Weights of a small masked image model: 8.6 epochs.
Rows from block 4 of the encoder of a small masked image model, named by matrix and row number. Rows with one number belong to one neuron. Each number is 128 + 24 x the weight over its row's rms, rounded and kept within 0 to 255. All counts start at 0. Numbers have three digits each. After the name is the row's rms in percent of the matrix's.
After each neuron's rows are labels from the 100 images, of 14976, where the neuron reaches its largest size: "peak on" is the class under the peak. Only what is clearly more common there than usual is listed. The data: aerial photos of the United States (SatlasPretrain). In brackets: how many of the 100.
# gate: MLP gate (encoder.blocks.4.mlp.gate.weight, 512x128), inputs 0-127
# fc1: MLP up (encoder.blocks.4.mlp.fc1.weight, 512x128), inputs 0-127
# fc2: MLP down (encoder.blocks.4.mlp.fc2.weight, 128x512, transposed), outputs 0-127

gate.228 108:124124086113159128125119124134095144093126131084097176125120121113143135102094122154115084124134137090098172136082152132111123149129080133078127142062135140194133098087103109110133142147129131142157140071165152104144131144094153141139137119135108119086115126138138081148131120148103153112137106082128148136101131120165129137143122168145099169137136133093135151118141117108110140155116
fc1.228 101:162123102115114141150146154119139067081148151123129136155131180128131108128143081102135139093126114104176103147143071133142081104114158129158120120141126151113130126116129143136149173173134110132088137137108140105126140138109149135131147100149151129104105119166112081158085141109163113097117162103083131175106138157102108120140138064148161125144136123145140138089116150141106145136132
fc2.228 094:154120109104150122128147167074103092076150126128112119158153157125107120108091096151105120122126134117185121121124108147105128128114099123118159115147136168100117143131119152144171138147166156129105107135073125119111124142117116124156115098139141125112107133181126103110084134089092092112113155138135131108147114115097141119119127075139199165123126107187125118139101117107112145088135
peak on: building (55)

gate.204 092:115136144145101134157125088166147108112136135105095137169111138168109096128163076124117119117117120117111128107109158158165131121116139108072142161102139148082140134139117113099115123085161104152136131138096158123066117129123163144137118108134120121136140149095136109132148167133148112108136149071048134100170105147140138113144163146133139114087158164121154122153134132120122134163157
fc1.204 100:132141158097114121127161100147118140142129157124140129117122131128174115120110116135123146173132149142122159072114130094080143130129115099150133118183117102120106137145074127144119119131138098103149176162112162131099168149112132111115108104147091090144163150106088124153149155117119125122154125127155135113116121143137088103155130181074116133157124103130118188154097190127156139132154
fc2.204 096:141106107085146101122142118155110120124111119079114139137114100102112136121107150141102129146171147101122128128117102108074084123134128117078123129117123151148098104159164140119128152133113119103114145153085104100138098109115116156078150163115137145125124118119155184093115148122128136080162117109145168100143191102076127144111138166147131118098127171158113140136087136096124121139091
peak on: building (30)

gate.169 110:140131133122122156130128135125154129102102104136084137128150114143134124068121117135133137133130143119074045100136135125109089171136095107131138154112102130121102113104128122103091140078156116147102149135133126109132111054154129162152165148123158126122124121147123135106104098124115087104128122127143142140142106123121193123142122132113131114107102128152116110114089091112145178175071
fc1.169 102:125164089081117130112107138140157137139105126114120137135174117119122095138114105129140104078140070142097116142152131096111114097150139156147153105107120116167098131118118168088146107155134125118149125051113101108074145102181090126133138133103119112156153139131159146120096131126136142143142121130092096134120141132133120091120115159105132127112105136143108131095091169114129181075141
fc2.169 103:120141150078126135118133208105103133141111110172103155149146119134104145104129134144101132145086140151125112106171109130099095105118086128119170086120126123173135129131153161061159113099128081170134134138129149112152092130125134135125161122120121101139097103104101095147077132126113134109163139140139150152126105127110136128157111167129117135150129177160107118119092106172130125147122
peak on: building (30)

gate.407 116:112124098150143140096113130156112113077125120127155138158113143099161134122127122149122121154179118084174124123104131124150160115133126115117108148107163127193076135141085089110148151150173121110126112108167108141148090123083130132141142135106118115150102080089117120129138096109157123097157107097146097092138122103130126104132122132071161098138119110111104144113115165120115114178105
fc1.407 121:136165107153127130126148121140136102121098107155114152109130140108126133138169108171130149132123158134102120137088162065155141121120102121118113134137152112059101145140075142124115139121119130098110139135117086144109122162154081103177115089135129098170142117105126129109107150118145143103121144125173142151135129127144150156110157137114162103102137187140103164143091155176113144148081
fc2.407 104:124105071106156110106084145158120137131151120113168164172131120127157122127108132082141133121227116127132114138116123116138122118152130160148132132127130122153143137160110118134153091151165103135147136122142122106167173128122159136127156164135124140129141134136155108128145094125157158127158112107158137105084101112096084103156144130105100091134096084132131138111131138072164138153100
peak on: building (34)

gate.227 106:150135135176148107137112157108104091116092133157177139129137097097161138130119122158155085118146130126144110102144128097084160139106092119094125132120135083094147140109137116098113131103141135125088083113152134142162137107109117120126140202146108067142140143113109116072115112117147116103129100184125151152095130109139119122099114115100117125075124155117110119118096137132159153145113
fc1.227 097:146106141131085122144146167155142163081143104167099142125140155141148116123150131125114102111138124097134123097100141108098151133109140139066163108104133140142101110099061126124114130114117119110133108113132131139150109088096119113136164151177106107090148149143111115118167151142073139100125142155139169145098121109096119140146172077092106122149128141155109165181118137148121120114103
fc2.227 104:140108109120166139147108108116139126118148140168106131151130098083113138153114139174142102126138140136101161123122130092143132100150118149141139121122089155097139132092111086093122114158147120139123178119187136128131135148109124116122107121123118125141184069116163117151127182168169168165108144076128104162111122129127137164153115118115115119129144089117163134096101131180083149122126
peak on: building (29)

gate.41 101:108117099151120129137126115093075104097149103132107127171111141122147135106169155160107132127134137114118154148125165141119168142134122133153150140055131128155184105082121130124089154101179090105154118125125108080164144089107108113157102147120114110091133165104140122128122153131150156146107137106187135155155128132141127107105100139143108129139101121116112125129166096135123164165149
fc1.41 096:126135077142148131138151161121161141096101134161127152120159153131154149113117129143158139149119124166117096168175099144156156100133181156142190094112125160090147104134102124167114127126144094075120085142146096156144099107115111135119146124135150142148137164139110134159090131106140095090160144121103132126141117112073098142137144117112114099138106141144114076164107110149123132120131
fc2.41 100:140140086175113101180177153101119119140124130163116131119121142157122118119113092161133099165195120130117080138163134116134112127130131152091152148098145150063128141119077111141156115113144122115123129167142169137150116128121145118147114125152121122165092105128138137129090108125127101069136128111109105100114100127113055123145141162106125097158159108120141101146129119124139156118116
peak on: building (57)

gate.467 095:126142139096151116136132117124120163150139142115150143107096088122149139143128118128069134120154166105090135094093135105110121104078119130090125141125120099126156155117100146100125112101146101122140121136093128091160122165112135094113153103160133108113151145123090106095086129116130160085085094101080123134177201112110116128116128139155122176152108110104115103091143091137134134125115
fc1.467 089:132124129156090153094138156118150095113096122092126144180131115126088128159133144107120142098131109168159115160133091135120124113112167139111094113125144151116087101140112114154116098178106140131137151151102117124114128156083135125132093148145152125192118180102122126164130117121114114126159121131108139099112110166113107095107095130092157102133117121180120141086106171127084170140109
fc2.467 100:110137102124143148135121147099153111118112088073115108121153115195109137148155138131117147141121108170117133165141126142142117127134129086144166100093138158086075106152142116176170134126130132119103087141160138136129131143115125124117118118122066137206109137140105134150129150135162104117127138129105142118098090150105108139083121168120158115091155112160117128117159134121097154161140
peak on: building (35)

gate.348 091:090130101155113142153127138156113091084157147139095152155107097104148126170129104105141116142121116115106139104173143098191163133116144121105173147091137109169100098115095112073119173154108129097145066145103126158112104121099140135124116111143165140130116136116134109139137111142122122143168141129139103149118123094126116114169141154107114111146114090128154171156081105111121102125127
fc1.348 089:137127110126144134144146118166126137116176173123100131108169076172154142091117097110121133131131069107108101108200114124097145173133118116114142149093160124140091109112145092109120172117130131098134075107101140138140134103083112126117121146154145118149141148113140082132123119149143120099141122098146072114111118141153148164112110159141123079152144107118126113132122112138154125167144
fc2.348 106:107154113148152117123128144147116095129185115164142136121136100184131133120136151140164131134157112125133095146159156071099140092138154094098136135162164123158113139091198138095148151105137163087162090121121111163147129097082131115153115144111129133118131108120124120123130096136081134127148098133150089139115112131142126097062107128104118094154142090109121154129127129163145138146126
peak on: building (35)

gate.339 116:130115133107123151164117109107126107143108132143146107127126146122129123128126144127154162157171112125145112132137143117157113117097114126063116135068115138146106118145121102101133121029123137187139141094134135101168135133126118172137130079139115141152151079144118106170136168120082158123088116113104098096114132119115110122142131124155111132165151120116114098085144113105080115136128
fc1.339 081:108121145166094128119106124137111159200081150144155106116101112122104114091129184083122153139091122139142150180124111102126126115136087166142117183165110121111148133145133147104095118147150138158122103178121139161147110131130116147120117124125102130126160153121102105129095146125162113107134131106132140116170116146121161124122088175111150111145101153156129092142148151159168142096121
fc2.339 098:138114092087100106114115108129133100121135158146132131127110150134099158139111129114110147126114117155117129144154166091143123129102139127163114141087174147099130133124151104093144158134131109114114115088169112131174158127120171130130090153148127149151111067160099134150113098129150122152102093164109127169115093145167143145118100125108134078106142139099147147108134137164074078161159
peak on: crop field (27)

gate.96 101:179155108111122153142089123153101120168193140109148114098164149148132142081133111076129131138124156166130138090155140153131112131156141132172112107145147155111160132100176148104107126107155099129170144133176111117140133169142111104137124134123140156113155136166133145116109133118149144102093144118092124150136095147135136145091111108133152138134154143175115102069105116103101100116127
fc1.96 107:147110167132167093136151138111106186163158126064147115137151124122118139098137109115112102106148147201142106079122138131131144108140136107147105116128100180150129144142176109138158095154144151151139154135142141136111093130157135108124132114116091124116155142145131127113148106102090126131117099134125123125095106166161127159062106146127141108115150112130152174132149124110089093141100
fc2.96 098:125114098133101117131156120111139140096102139109130102132115136163106129132119137172095148132143113057135138180129141087110163123131137104121129152125116108116119142121082099113141103138093180158078133132146119119092110143127134131156116126111130143151155138135123112164145119152137121133151112144150126130147093149143113120181155141104092109113108085147127135092187167080154050128127
peak on: building (36)

gate.163 076:107090134147150096141156115110119115138109094119149131169094074096108128136159150116128109156109163149114132157084143111163137152114101091087124151090112100150125098108157094107090114125134137128142118116130140164123071155136144160110133134140166134141168130148145170159118093128128089128097114155152164087099104108112112118164103110107127131125063131126112141125131155143102169127127
fc1.163 083:151121104096135116113167116101128068155117140101138168129138104158153120105171145097127106194146093135092124125143090114084136141123131118101122144197128132160095114125149107131132121121138114123088115089131132142137097174128115145132111139101111153103169131120129122117126129130145120097115141150127137060107116112162147082129123104093130137127099140114112158141113173132143168181117
fc2.163 097:130154113115172138116130134154150167134118079152143132138138097173159125118122137084147152143134114110106142105138170141127136138111135133100132178126143156149103140156156115076160116161144129111160101165157139099144066089126107141148124110123123089153133140099107158149151071128114170120123119110156105121176119144155161125078140135105113111115115094118117148158099085143148105124118
peak on: building (25)

gate.317 103:151134142141129131120128152076142134127118165147077113160130059145138127094175169151143171126161153135106128107185118091121102116116116094147121135156136118117094116148141130094109139107124135176154139059123117142125101105126115089152136137124113128099083106125112128126154103152086150121165110130127139115094112117107102085082115139099104127130095105135125132113111124113154147147166
fc1.317 100:086120105173091136147133118097121125135114150105097101130101095137149147095139209140151142148146154169112131118161135122132116128107126091149092139159132138117142144149143100128117139095117154154148163092138101111118145094103117109127079104123145152133101123091155093137178126140090167148177116088124131099116102114110138107082123126137103124143096103140132113171125142100155099149138
fc2.317 095:111106091128119094117097093075143131065143127155156143128107124101104124113128138137151117117091116120116123128151147156140159099120106158153111127164168135111125123164093139169104084175114112089072125110123134087145134111159122160146097140092140128191131115100131098111111154125127156146111170148123122134151136148147095082117146116126105102112110123142106160142087120097136111108108
peak on: building (32)

gate.57 102:077086162125108129097115111090127128125137132099116125144152120111132091147093128120138125132190114151141116107136117106122150126157109125175151135120125097185095113132142132138138144140121112119136105068119148200105150121103106140116128118109119111105128119156128104135121103147112159117136103149157092173128169121139134081153126136124121153148093175146166118094141192145143115121086
fc1.57 101:088095155156119155145076125169111102129115133130144060136123156137107121135127113109145119096142130114188134135139105130161147176109136134155125100093141131102174079104090133137121127074121129114132132133105114182117143114132145140093125143129105097107142173113114142121120150179173148143155121108101144105130138119103140127106130107147134139181161131081136107152130146091141142133159
fc2.57 100:086150141134103131084109115179094120102146109093126111144115125151124144153135158120158120073084117120188115113086144128108064187070109126128133157116112147127122106103121111137131143136144118103124104114129109172150159168142112119100142150123127130073103132112118148100162124129154178173125180137129148117158121097118161156131135105121118133125135139133134116153138156136121142128113
peak on: crop field (30)

gate.511 111:141154124101124152152124140136094042117124105095118115148092129138122129122163194132116097145147137107094133142122126090125127112098149104147117114151107135175157133102116129092166131158134135123127116092099098195119099145125143113148085121139124141147132109101122101127124130133121133187152138160112149092145149147141097109071183143134084124153129135136124119132123090116104145109130
fc1.511 110:131139141124120119118122134132089097112152105112092165146091134155109091137146173159155129127171147140108139099090119114130125091107166093178107118135129141148100115105098150130104107150132159144123121119098099190139101141137140125145101109117128125156130103116098101135149121176079122147150131185119179117135139117150113104097168109125141159128119191116121142110132071095124116137127
fc2.511 103:112115181122101117133078113128113128117129108144156144178118156168104112117160162124092132115122140121138140085137131137141093107130075128082114173178163093137118137125080127137096127139122128129099144159156164112149104166121107086076117166092150134096116128140093108127124168116121150166109125090086150103140131132120152114120128142117096140093111134133110111132112113143116076115137
peak on: building (33)

gate.477 114:044117100144111185137121133115129111124124120098136113187111093116139125117110155110116125132105091167136129109120121106140149126102138109143115133121073134107103139122111157118186120124134162103125103089094134136116102136131088129143116127138086119101135136147106128118079123118151171152152140111132132081130142132141099135143069153095156125184124126115165139111162138129124080111145
fc1.477 126:104186125125119000133115140119144146128153123131137144111117132144095103138117096150146107149144109141136081135112143152094147163127135135131119143143121101167140119167146138124141115132184118123105149114110143118138155086095113132074131133096128136108116134103145113119104124136136137150150107105130104139097099103151128146150107093132132151123118157137169161114105156074117159127133
fc2.477 104:094139122100074196098151106146136144114127114072139107135109143136137114125150123113140159079134111103139115112151136100127149158120121104135082116175133163121135160162142134155079106106154112097155162119098122123153145138119098149130122106130148100114161123141144104123111158151153165144109109150157181117112142123141105136187126134160120138076134096110190125146117142139126122127140
peak on: crop field (82)

gate.372 139:135143155102108122170130137124135144123126133100125112100132114117147101138107118142135095122149148121120118127090193157179106111092134150165147134069121138179078107133110106117118118157119151157160110120115114141108159129139072137119109121127086123136061125099160139150127094144106132135127131130147102147112109096114122185089121113146121137090171131140075122126110102095161115154124
fc1.372 119:129144088106156143102133179140142141147104136159130115124149100149157141151106144114080152134138118129114107155118131104125127140151147134148130128128151085066118132199118148126123152118147132111106160145140154132147101090139151100122149132121132171165095137085120057116082140130149111144121155095097165119118110120089135133081148151124104097103181131122142098157123104111118106133147
fc2.372 107:166119107138135117141120160115121134132114184136191113133133131108108166137166132108115128151120082128123150135118086100110128133112071155161153124143168135106138137160131124137159103102119152122108097114150158128131140145108163132137096158091133145119157117125086119131147156097097113097142146155118134120154162153128145113079154132147125127096109168174129125145131098197140099097080
peak on: building (73)

gate.304 116:094140088102134155142144171157087145130125123132134179133159103135100194113146129079098118133152170105135139118103146160141164107159137127130127152118147129146105132162137167150164133152109114172151139128156147163113168147143123138125080150113126115186113131129136162088124129115121118166120177126109193101114085095113117136099107120131134104153117123128103123156117113124123130146131
fc1.304 115:102131117132150137161130113149103161118136150104148155175133147145126152094146161093099116136076156112101115129142110190106169112092115137132117145105129157135154126143177135133137118156147088181113147126121148155108161122130126092109089172140125103157108145130114157046129106142134094180128125128121146116157102129097118117181125127145099106134119106101134120115130118106155148140139
fc2.304 081:128162116169098139125144106151152111100098151109153085170135129131152091109130138129128110168103125110115138147121119152120155103140127145141126139117127093147164126127157124124110103100095097100102130145112069113103141087123093094117133122159096108119092088096145137152138147126153138167142070115089074124138141135145145135119128171145102139081141162143097120110168173129129144098091
peak on: building (30)

gate.121 086:101148127134144148114108100161119138107120088124138093130132140131165090072165181116138084098127105119128107116108152083161142103119151095144130135064117124101114146097121132051128144128118127169153135141106130155137081102144110083089124091164114147135147116148128157093131108125124105152116134128118094104111136116127140122085135120125156151151082123168153151110121137145145123150120
fc1.121 081:120137130090119144110113077153114104156135124126133105092149130139116141072138155132134094115126154084086094094124101122141126115134097134135137141133114107123135097122139136044140159112135097161106121137088130142115156064133119106147098108101124142122133132111143132091145120081115148110150090142111092148145116102128168140076164114205135137133125135160133112120121132142145153146157
fc2.121 085:131119138138133106136100115140044097135170123154115145141120105113088113133148120089160094152152197085110129092129102138131135109115085124120124151154124134141132154119119100013125164145089150147165148165107154129143102134114127159152120132114154110141100092123105093140107141137103140112116108123141111137151131129149133115146119132134104118114126136107103127138138109145161137118137
peak on: building (53)

gate.371 099:101165115128156146113165139126106139050124137125142124176146103134152155139114084117116118105109184135103154101099133171120130116142142085123133144130144135150144116128136155124176140151145126138158135125094104152089081133143140096125141143126089105114133090150139115183051086141116103161130122149130137161137108107135137137156142127149184159105140137111123118117149120132105097121122
fc1.371 100:116111119143119111123110149155191147112123122114109132118086148143162126179112142127133137148137081169195105159113154110132165132105115129114094102098154145116096125108145154173086110128131151105142151138172130110132124114106074115150135093147151108125137135126105134116107132125137105126111135084165145115138133154114086108091133139063127163123070106169134136131139153118132121152109
fc2.371 110:120147143137166143151106128164162121156106168119106134106089139170157164156126130166120122120143069136148127135134135105137120163147137106150097054100121140112111085140109137203096110150120131098118121086166132117130122166101103103102150132143101161101135163115134153120129135167146120111138138127124159168130125131108127133111155158092122154154082138161126131127120134099123096102150
peak on: building (53)

gate.425 119:106112130164137138162108093137136155125141130119112132140140142154133124076144159188157079113139106101123128115105151158156140104129120098131138114069119127148110120135101158030119109131138087137118102129099176164158129082121101080121147106130131144127127115122129143088089130137104120114136120101137089141107126087107171109108117096106127108120117146146137153116137116130138140106169
fc1.425 111:158135150157119071120110146173111083125142129134109112135114118125109131111136121143154115149115086151139124124083105174116118115124106116107155096171156086135099083142117155054099113126128092103118127120089119119155171133114112143147131126130097125076125140146170117142138136163137105127166124107127120145094127128104153102170120130129128079151100147143116149155084121126116184124152
fc2.425 112:096132083153134143132133104112108129146146107124109124144070134133089134163147098114144065114132073147173139157131096151133130129124130125121119093097132156132099129104093134107118124100143126127146123138094139135111120070101142144148147129114137114117118136146145124108122139115134142153157126118121123094071167092076157143129111128166118120118115113108169177155090128132062163100165
peak on: building (42)

gate.108 118:116117164103169110157099114114091136097127122102129155113109124078120180081170119138103135138139163108154088073135159118097104129123121120122160129111141111163137129088109132120080071094168103102131130134138134144130137146130121140168112121104136145099151121150132150089126144139111161108114083137099124130100120127121145141109127165112125138104135133087154147146073100093115096143089
fc1.108 119:151147104117119132092136150082127102068098108141149112154168151093123101142115138157108117152086100133157107141175113135148162124154151167150133098127110119146117104160140168120160118155153123142122106099091104127135135101159140141154134145109117112179112115107162143188116132114162118137137189152135107143156124150126084123115115169117147104166116108125121134167116162129117152126162
fc2.108 104:129132167130154127135139162095124088122157131088137152172188139152090110152145113117120090117123129161179148072137131159143126131122094132105160077121118138120102125144104135093124071124165110117126142138153114156121133129116152144157138124099107108177126101126117149142122136111124079131138166149117119127110096138125131112096130189106117147120161124185162136166103112137121108126163
peak on: building (35)

gate.312 099:081122182151146156135117117110127125117140067100149154108122129089135068122152115096106159096165170095112084121169125167128106133147129105139122142164135147139100135165123112121082124166155141115108097126114098135115133159176144189134123156128113141146122123141154168159118134116099129104137142147157133115104159102124113115153122095085114119107116155165122140160127113151133107143122
fc1.312 104:134096189150105128118117084125136134122111092125131146152127137115152114079099126152159114150094117121187123107142187126145117145101118082140072171159129148099115193111092081111135135139144127109144143132130149154130127145136136117165156120139132127091139118171137145159176130112164141157140088101151143124157148138143128125107074123093125139147137125141133118152119126144146136157098
fc2.312 098:132129138152081130115091116189137136154119111149102127142148145171128121106137112097129164122157105098150163131160154153179111120091142083113079186176084108126126151123088126164096122112137111138129129111129146150146117128084119129150130093110131138111143142158102131169141125114133128134124105104123165130167141162135116144097105125107133182110103102110130104161121121131127133174086
peak on: building (44)

gate.383 103:089119127153130110117116137143131125044130114145136100146084150102089126133091143111125146108141134179107109155137131118120135148104145133154146170141128173126144119139151146041168106128150137148173140139122125115133076116097139113110166115132162136123125132114125127093073136140128101119125134105106152147104137095123150129146133102153092134114144152101107153133062159154122128119112
fc1.383 094:187146170095100059106161097125114174144106142096122143104146126146094135190165159114130126135118157142144109127129164140108119129145117154146119131131146089121151132129100130071099126096129121140141103158159110115179139103113127113126147130108150096157107143132120177129122123114137109124155120153112130158194104145162129130100149121165101140117098124125139089125148131148165107114130
fc2.383 114:187143118110110102137185149120118113131128150107135157118116143127101143177168172137116121114127141152153128123120128129099112126137115137096101134115138082136146157075116136060072128101120155136120101192132100155167125148103134132104154116123138086152098127083105141149116133126130122157137117168111116148139105109151128102102157102156104125147093122149149096084136127114173131124138
peak on: building (25)