{"model": "masked image model", "dataset": "aerial photos of the United States (SatlasPretrain)", "train_examples": 203450, "image_size": 48, "crop_scale_min": 0.5, "horizontal_flip": true, "translate": 0.12, "method": "mae", "mask_ratio": 0.6, "loss": "mse", "encoder_arch": "vit", "encoder_norm": "rmsnorm", "encoder_norm_position": "pre", "encoder_activation": "swiglu", "encoder_mlp_ratio": 4, "encoder_head_dim": 64, "encoder_fused_qkv": false, "encoder_bias": "all", "encoder_qk_norm": false, "encoder_layer_scale_init": 0.1, "encoder_parallel_block": false, "encoder_inner_norm": false, "encoder_patch_size": [6, 6], "encoder_layers": 8, "encoder_width": 128, "encoder_positions": "learned", "decoder_width": 128, "norm_pix_loss": true, "decoder_layers": 2, "init": "kaiming_normal", "residual_init": "none", "optimizer": "soap", "beta2": 0.95, "lr": 0.0033, "beta1": 0.95, "shampoo_beta": 0.95, "eps": 1e-08, "precondition_frequency": 10, "max_precond_dim": 512, "one_sided": true, "adamw_lr_other_params": 0.0023, "ema_decay": 0.999, "steps": 13600, "batch_size": 128, "epochs": 8.6, "lr_schedule": "cosine", "final_lr_fraction": 0.1, "warmup_steps": 400, "weight_decay": 0.2, "adamw_weight_decay_other_params": 0}
Rows from block 7 of the encoder of a small masked image model, named by matrix and row number. Rows with one number belong to one neuron. Each number is 128 + 24 x the weight over its row's rms, rounded and kept within 0 to 255. All counts start at 0. Numbers have three digits each. After the name is the row's rms in percent of the matrix's.
After each neuron's rows are labels from the 100 images, of 14976, where the neuron reaches its largest size: "top examples" is what is common among them. Only what is clearly more common there than usual is listed. The data: aerial photos of the United States (SatlasPretrain). In brackets: how many of the 100, against the usual share in percent.
# gate: MLP gate (encoder.blocks.7.mlp.gate.weight, 512x128), inputs 64-127
# fc1: MLP up (encoder.blocks.7.mlp.fc1.weight, 512x128), inputs 64-127
# fc2: MLP down (encoder.blocks.7.mlp.fc2.weight, 128x512, transposed), outputs 64-127

gate.428 076:139156096102142176144131148160125128113104114122108025077156152145144125111143152121122149209129108109119107114152129126093145155111120152140129145096139140116119123084100137091141148122074103
fc1.428 079:140156094102145180146138148161123130115106114126104027079160154145140125109142142122117148212130110107121115116153128130095142153109120153142127146093136140116116122084099139091139150122074104
fc2.428 061:132114121134125126118125130137129138133128131125124136128130130129125126126126069131126119092128126118132125127128133125134128130129122135113132129165127128129133128127136120128132117121128127
top examples: building (89 vs 42.2)

gate.341 100:118103198143138159141109137128120108157105137106123104120099126143169132109092086114093133151135117131141140143122129131147132124125103132132102108117112136111118105106164112138144078171111164
fc1.341 102:135152056114120098120149121125132147107156116150134153135152131119083117150168170144160124105113134120108118111138127125105124134127150130124152145139144113149137151154093136118117172093149092
fc2.341 103:140175103131117124115140147121143130136146121151117102148155122120122143126111187096134121079131131108132136131145126141132104131129133123108121146158094124140126133137138130161123127125128145
top examples: building (92 vs 42.2)

gate.460 100:166107136134122111143138129044135110153133130081115126134137145128136157174066162103164137112113132170175071136151103133110153128160100144114142101084117139127103120167136156134116123161137108
fc1.460 103:092151126122139147113115128210120152106118133180145130124115108127123095089194101148094116145150125084078187120115155128144099133097158109144123156174135114128149141085117097124143130103127145
fc2.460 097:125133133119124146109124178119129116118115118129142125093117158124156138100154207105098156103129117123119107153128136124138130139114133136124134117132137130165151125115120155116153152107140131
top examples: crop field (34 vs 9)

gate.123 119:177110119110138153146136149110138143097136118114099130161111134151085092149097118092103163189134090125125119122143074158097144106100176070125084128136130158131137158122139109095130110195129137
fc1.123 122:081146145147125104106126100152115123161122139144159126095140125104180163109155134164148096073122155131131142134113185105156117149154079186137176128122132100120113094136117141164130147068131113
fc2.123 115:131123139133144135171148134149126130093123118148138109107121081136121131155136138152153150161130137137113120144121129122111124110144126119139152129110109095117101154164135137095126117129141107
top examples: crop field (54 vs 9)

gate.329 085:172170092095136172130090131135090102098109107122123057092140128146126101121129107122100131206115125110127120137126131137095165147122139145134113145094158160108091120099114113108135118128100108
fc1.329 089:174166089091135175131099134141090104097109104123120053095145130148121102120127100126101132206115129108126126138129129139099166146125135144137114142093156160107088122098111118108133121125099113
fc2.329 070:133080124104140111129125127122120123123116122130143099121146116119135136115125085142144150086137123128132128130113130122127129132127131124132111134164135121139129131130122130122113130128128142
top examples: building (85 vs 42.2)

gate.32 115:158126160134106163121125106141161131178101116114131143141119123140117121112097115104124187164162119165094123142156093136097139102098161087102109129133148109128122177118133132127128100164124129
fc1.32 121:098131089117151096137129144120096129073154144134128109118139133116134134142160136150138073093094139091158140116095155121159121151157094166154141125119116146121131078140121126127127157091127124
fc2.32 117:117130124151144126121126107119116117123157129114131117093147114132126145139128110127110145109129133119128103118145110123119135121136101142133164128101134139130127147155141128092150151142117149
top examples: crop field (35 vs 9)

gate.320 117:115137169146110082072112139190119116176135148152155115099146126152193135106102116104114087131129142130138120139113157112135142145164128141100090119145150137139110113111142132143169088130128118
fc1.320 120:116147162140112082079111137195120119179127148150153116097152130154187133109098116105126081134132145126140124143115161116139142145162129139097089121143160140140108116110141135142173088128127121
fc2.320 116:136125142111140111124130090122140125131150136124132129109122092151108137102112114148135145118125128128149121129145133137140138081123147154133141122111132147129129123146146139096106127120128166
top examples: building (87 vs 42.2)

gate.441 074:142156098095139172149125135146117127096109108112110031076169154147143112117136133122117149208135116120123109115134125134094159155104123161139119138090142142120114119096105140093135139117080103
fc1.441 077:113103162161117081105126119109141127158145148143150223180083102111115143142121132133143108047123140138133140138120132117161100103154133094115137117168118115136144137159152116162121116138175151
fc2.441 061:124134131130127129127127126123129130134127128127124135122127123129128128126129165125128119166132129129127127126132125127126128130134120128127128127101125129128125125132124123132124123125126126
top examples: building (89 vs 42.2)

gate.209 055:140149088097116172138100139117129117127097093139116082107113096149147106089144140145120157162141135107125113126146139177124111168112149104135099133113146128105125128113123152090119131183110171
fc1.209 056:147145090099114170143112142118126130122103088145113078109116097150148108094143115145113164158137131109118118124147138168133118163112142105156094133119140127105119126105127154090116141186105181
fc2.209 048:158170128107111142130122132147127128109145126110137052143118154132121139156114079151171112188121131097150089125095134111114140176141129165126109145151141132155169140111124142120100118121099131
top examples: crop field (32 vs 9)

gate.440 080:131152095117140173152134143144114127102101119114104028076169153138145120120146157120116143207136113115121107109146130126098151160109109164138117148095142144115118112090100143087142139118078101
fc1.440 082:133147091114141174154141146146114130104105119117099033080173154136142120118144146120109142208135113112122114111149130131099147161106110166138118148094140142114115113088099145088139141118079102
fc2.440 063:129117131135126127126126132137134128126134127129123132129131137127127130130133068119124124093132123116131123125132124127129123137133130130117130135162132131120129135124132124127128122126126129
top examples: building (86 vs 42.2)

gate.264 076:152159095103140176149110141147120114119108099118119042086151144133146122111124133131116148209109114112133110139146136152106154162122114158149124143084146140097109117093111129085139139125091108
fc1.264 080:101100162151114079105137110104139139136144157137141215167099108125115138147131136123145106047145142145125142117107121107151101097135145099101134112173112118157152137165144122171117112130170146
fc2.264 054:108177128134134115127134116126133130138153127135125151121135124114120111121126201126124134160134133130109137140138115140113133113113131134148117129088120130123127129132123140120131144126136128
top examples: building (88 vs 42.2)

gate.66 125:151149116139120163143123116139147134139129093133108135144143155150152113148085114140174144122134133110146117148056136166089128133124073134159149127096121135133105146107100130150122145155139172
fc1.66 128:107106138116137084113133141117111117118129163123150121118108098105108138111172146117078113136122128143099142108203119093168129123131183125095115126161136122123148113148159124105136108102118085
fc2.66 136:125184135115150142125129117127119141141111103108124156135119102124133127105136179131145128181129124131132144126128115138135135124127143119112137131180130115117115127140146121124121098134129117
top examples: building (67 vs 42.2)

gate.222 109:125089132152085127067112097151058136099107094154149089142114149119116105150090093105109096116122130134119114134114150126104128087111129109119089102098150116160103130159139132168129096128127102
fc1.222 114:131165122105172130188137159105198123159142161101109168118145104138144150105163157151150164142127127124134144113136103129148127169150132147137171155164112140101153123103117128093128164135127156
fc2.222 122:123156113099134126120145129139107119114147147122133144106154143120126132128109195158126135130150123171103132133132140114152130127147133127114140137200142128102148108146163123121170140132143138
top examples: building (70 vs 42.2)

gate.239 102:136136162099083134139104120135126168103091118116121150119110139166080078134079129126145127165140122118116122137138071104148160141151113092126134140103123150135138114150077081132186138167116135
fc1.239 104:136131164098086134136106117127134158103095121118129163122107139161078082131079125123148124157147127130119110138137071101148151145157117091121131139107117146134142119143080087128179138167119139
fc2.239 120:126106123147109131141138129119136114131128128110117122110106132139126128113131152112122130000137127122121102135133127122142129137128122124119133121093133149127137125109124138130117140122135132
top examples: crop field (26 vs 9)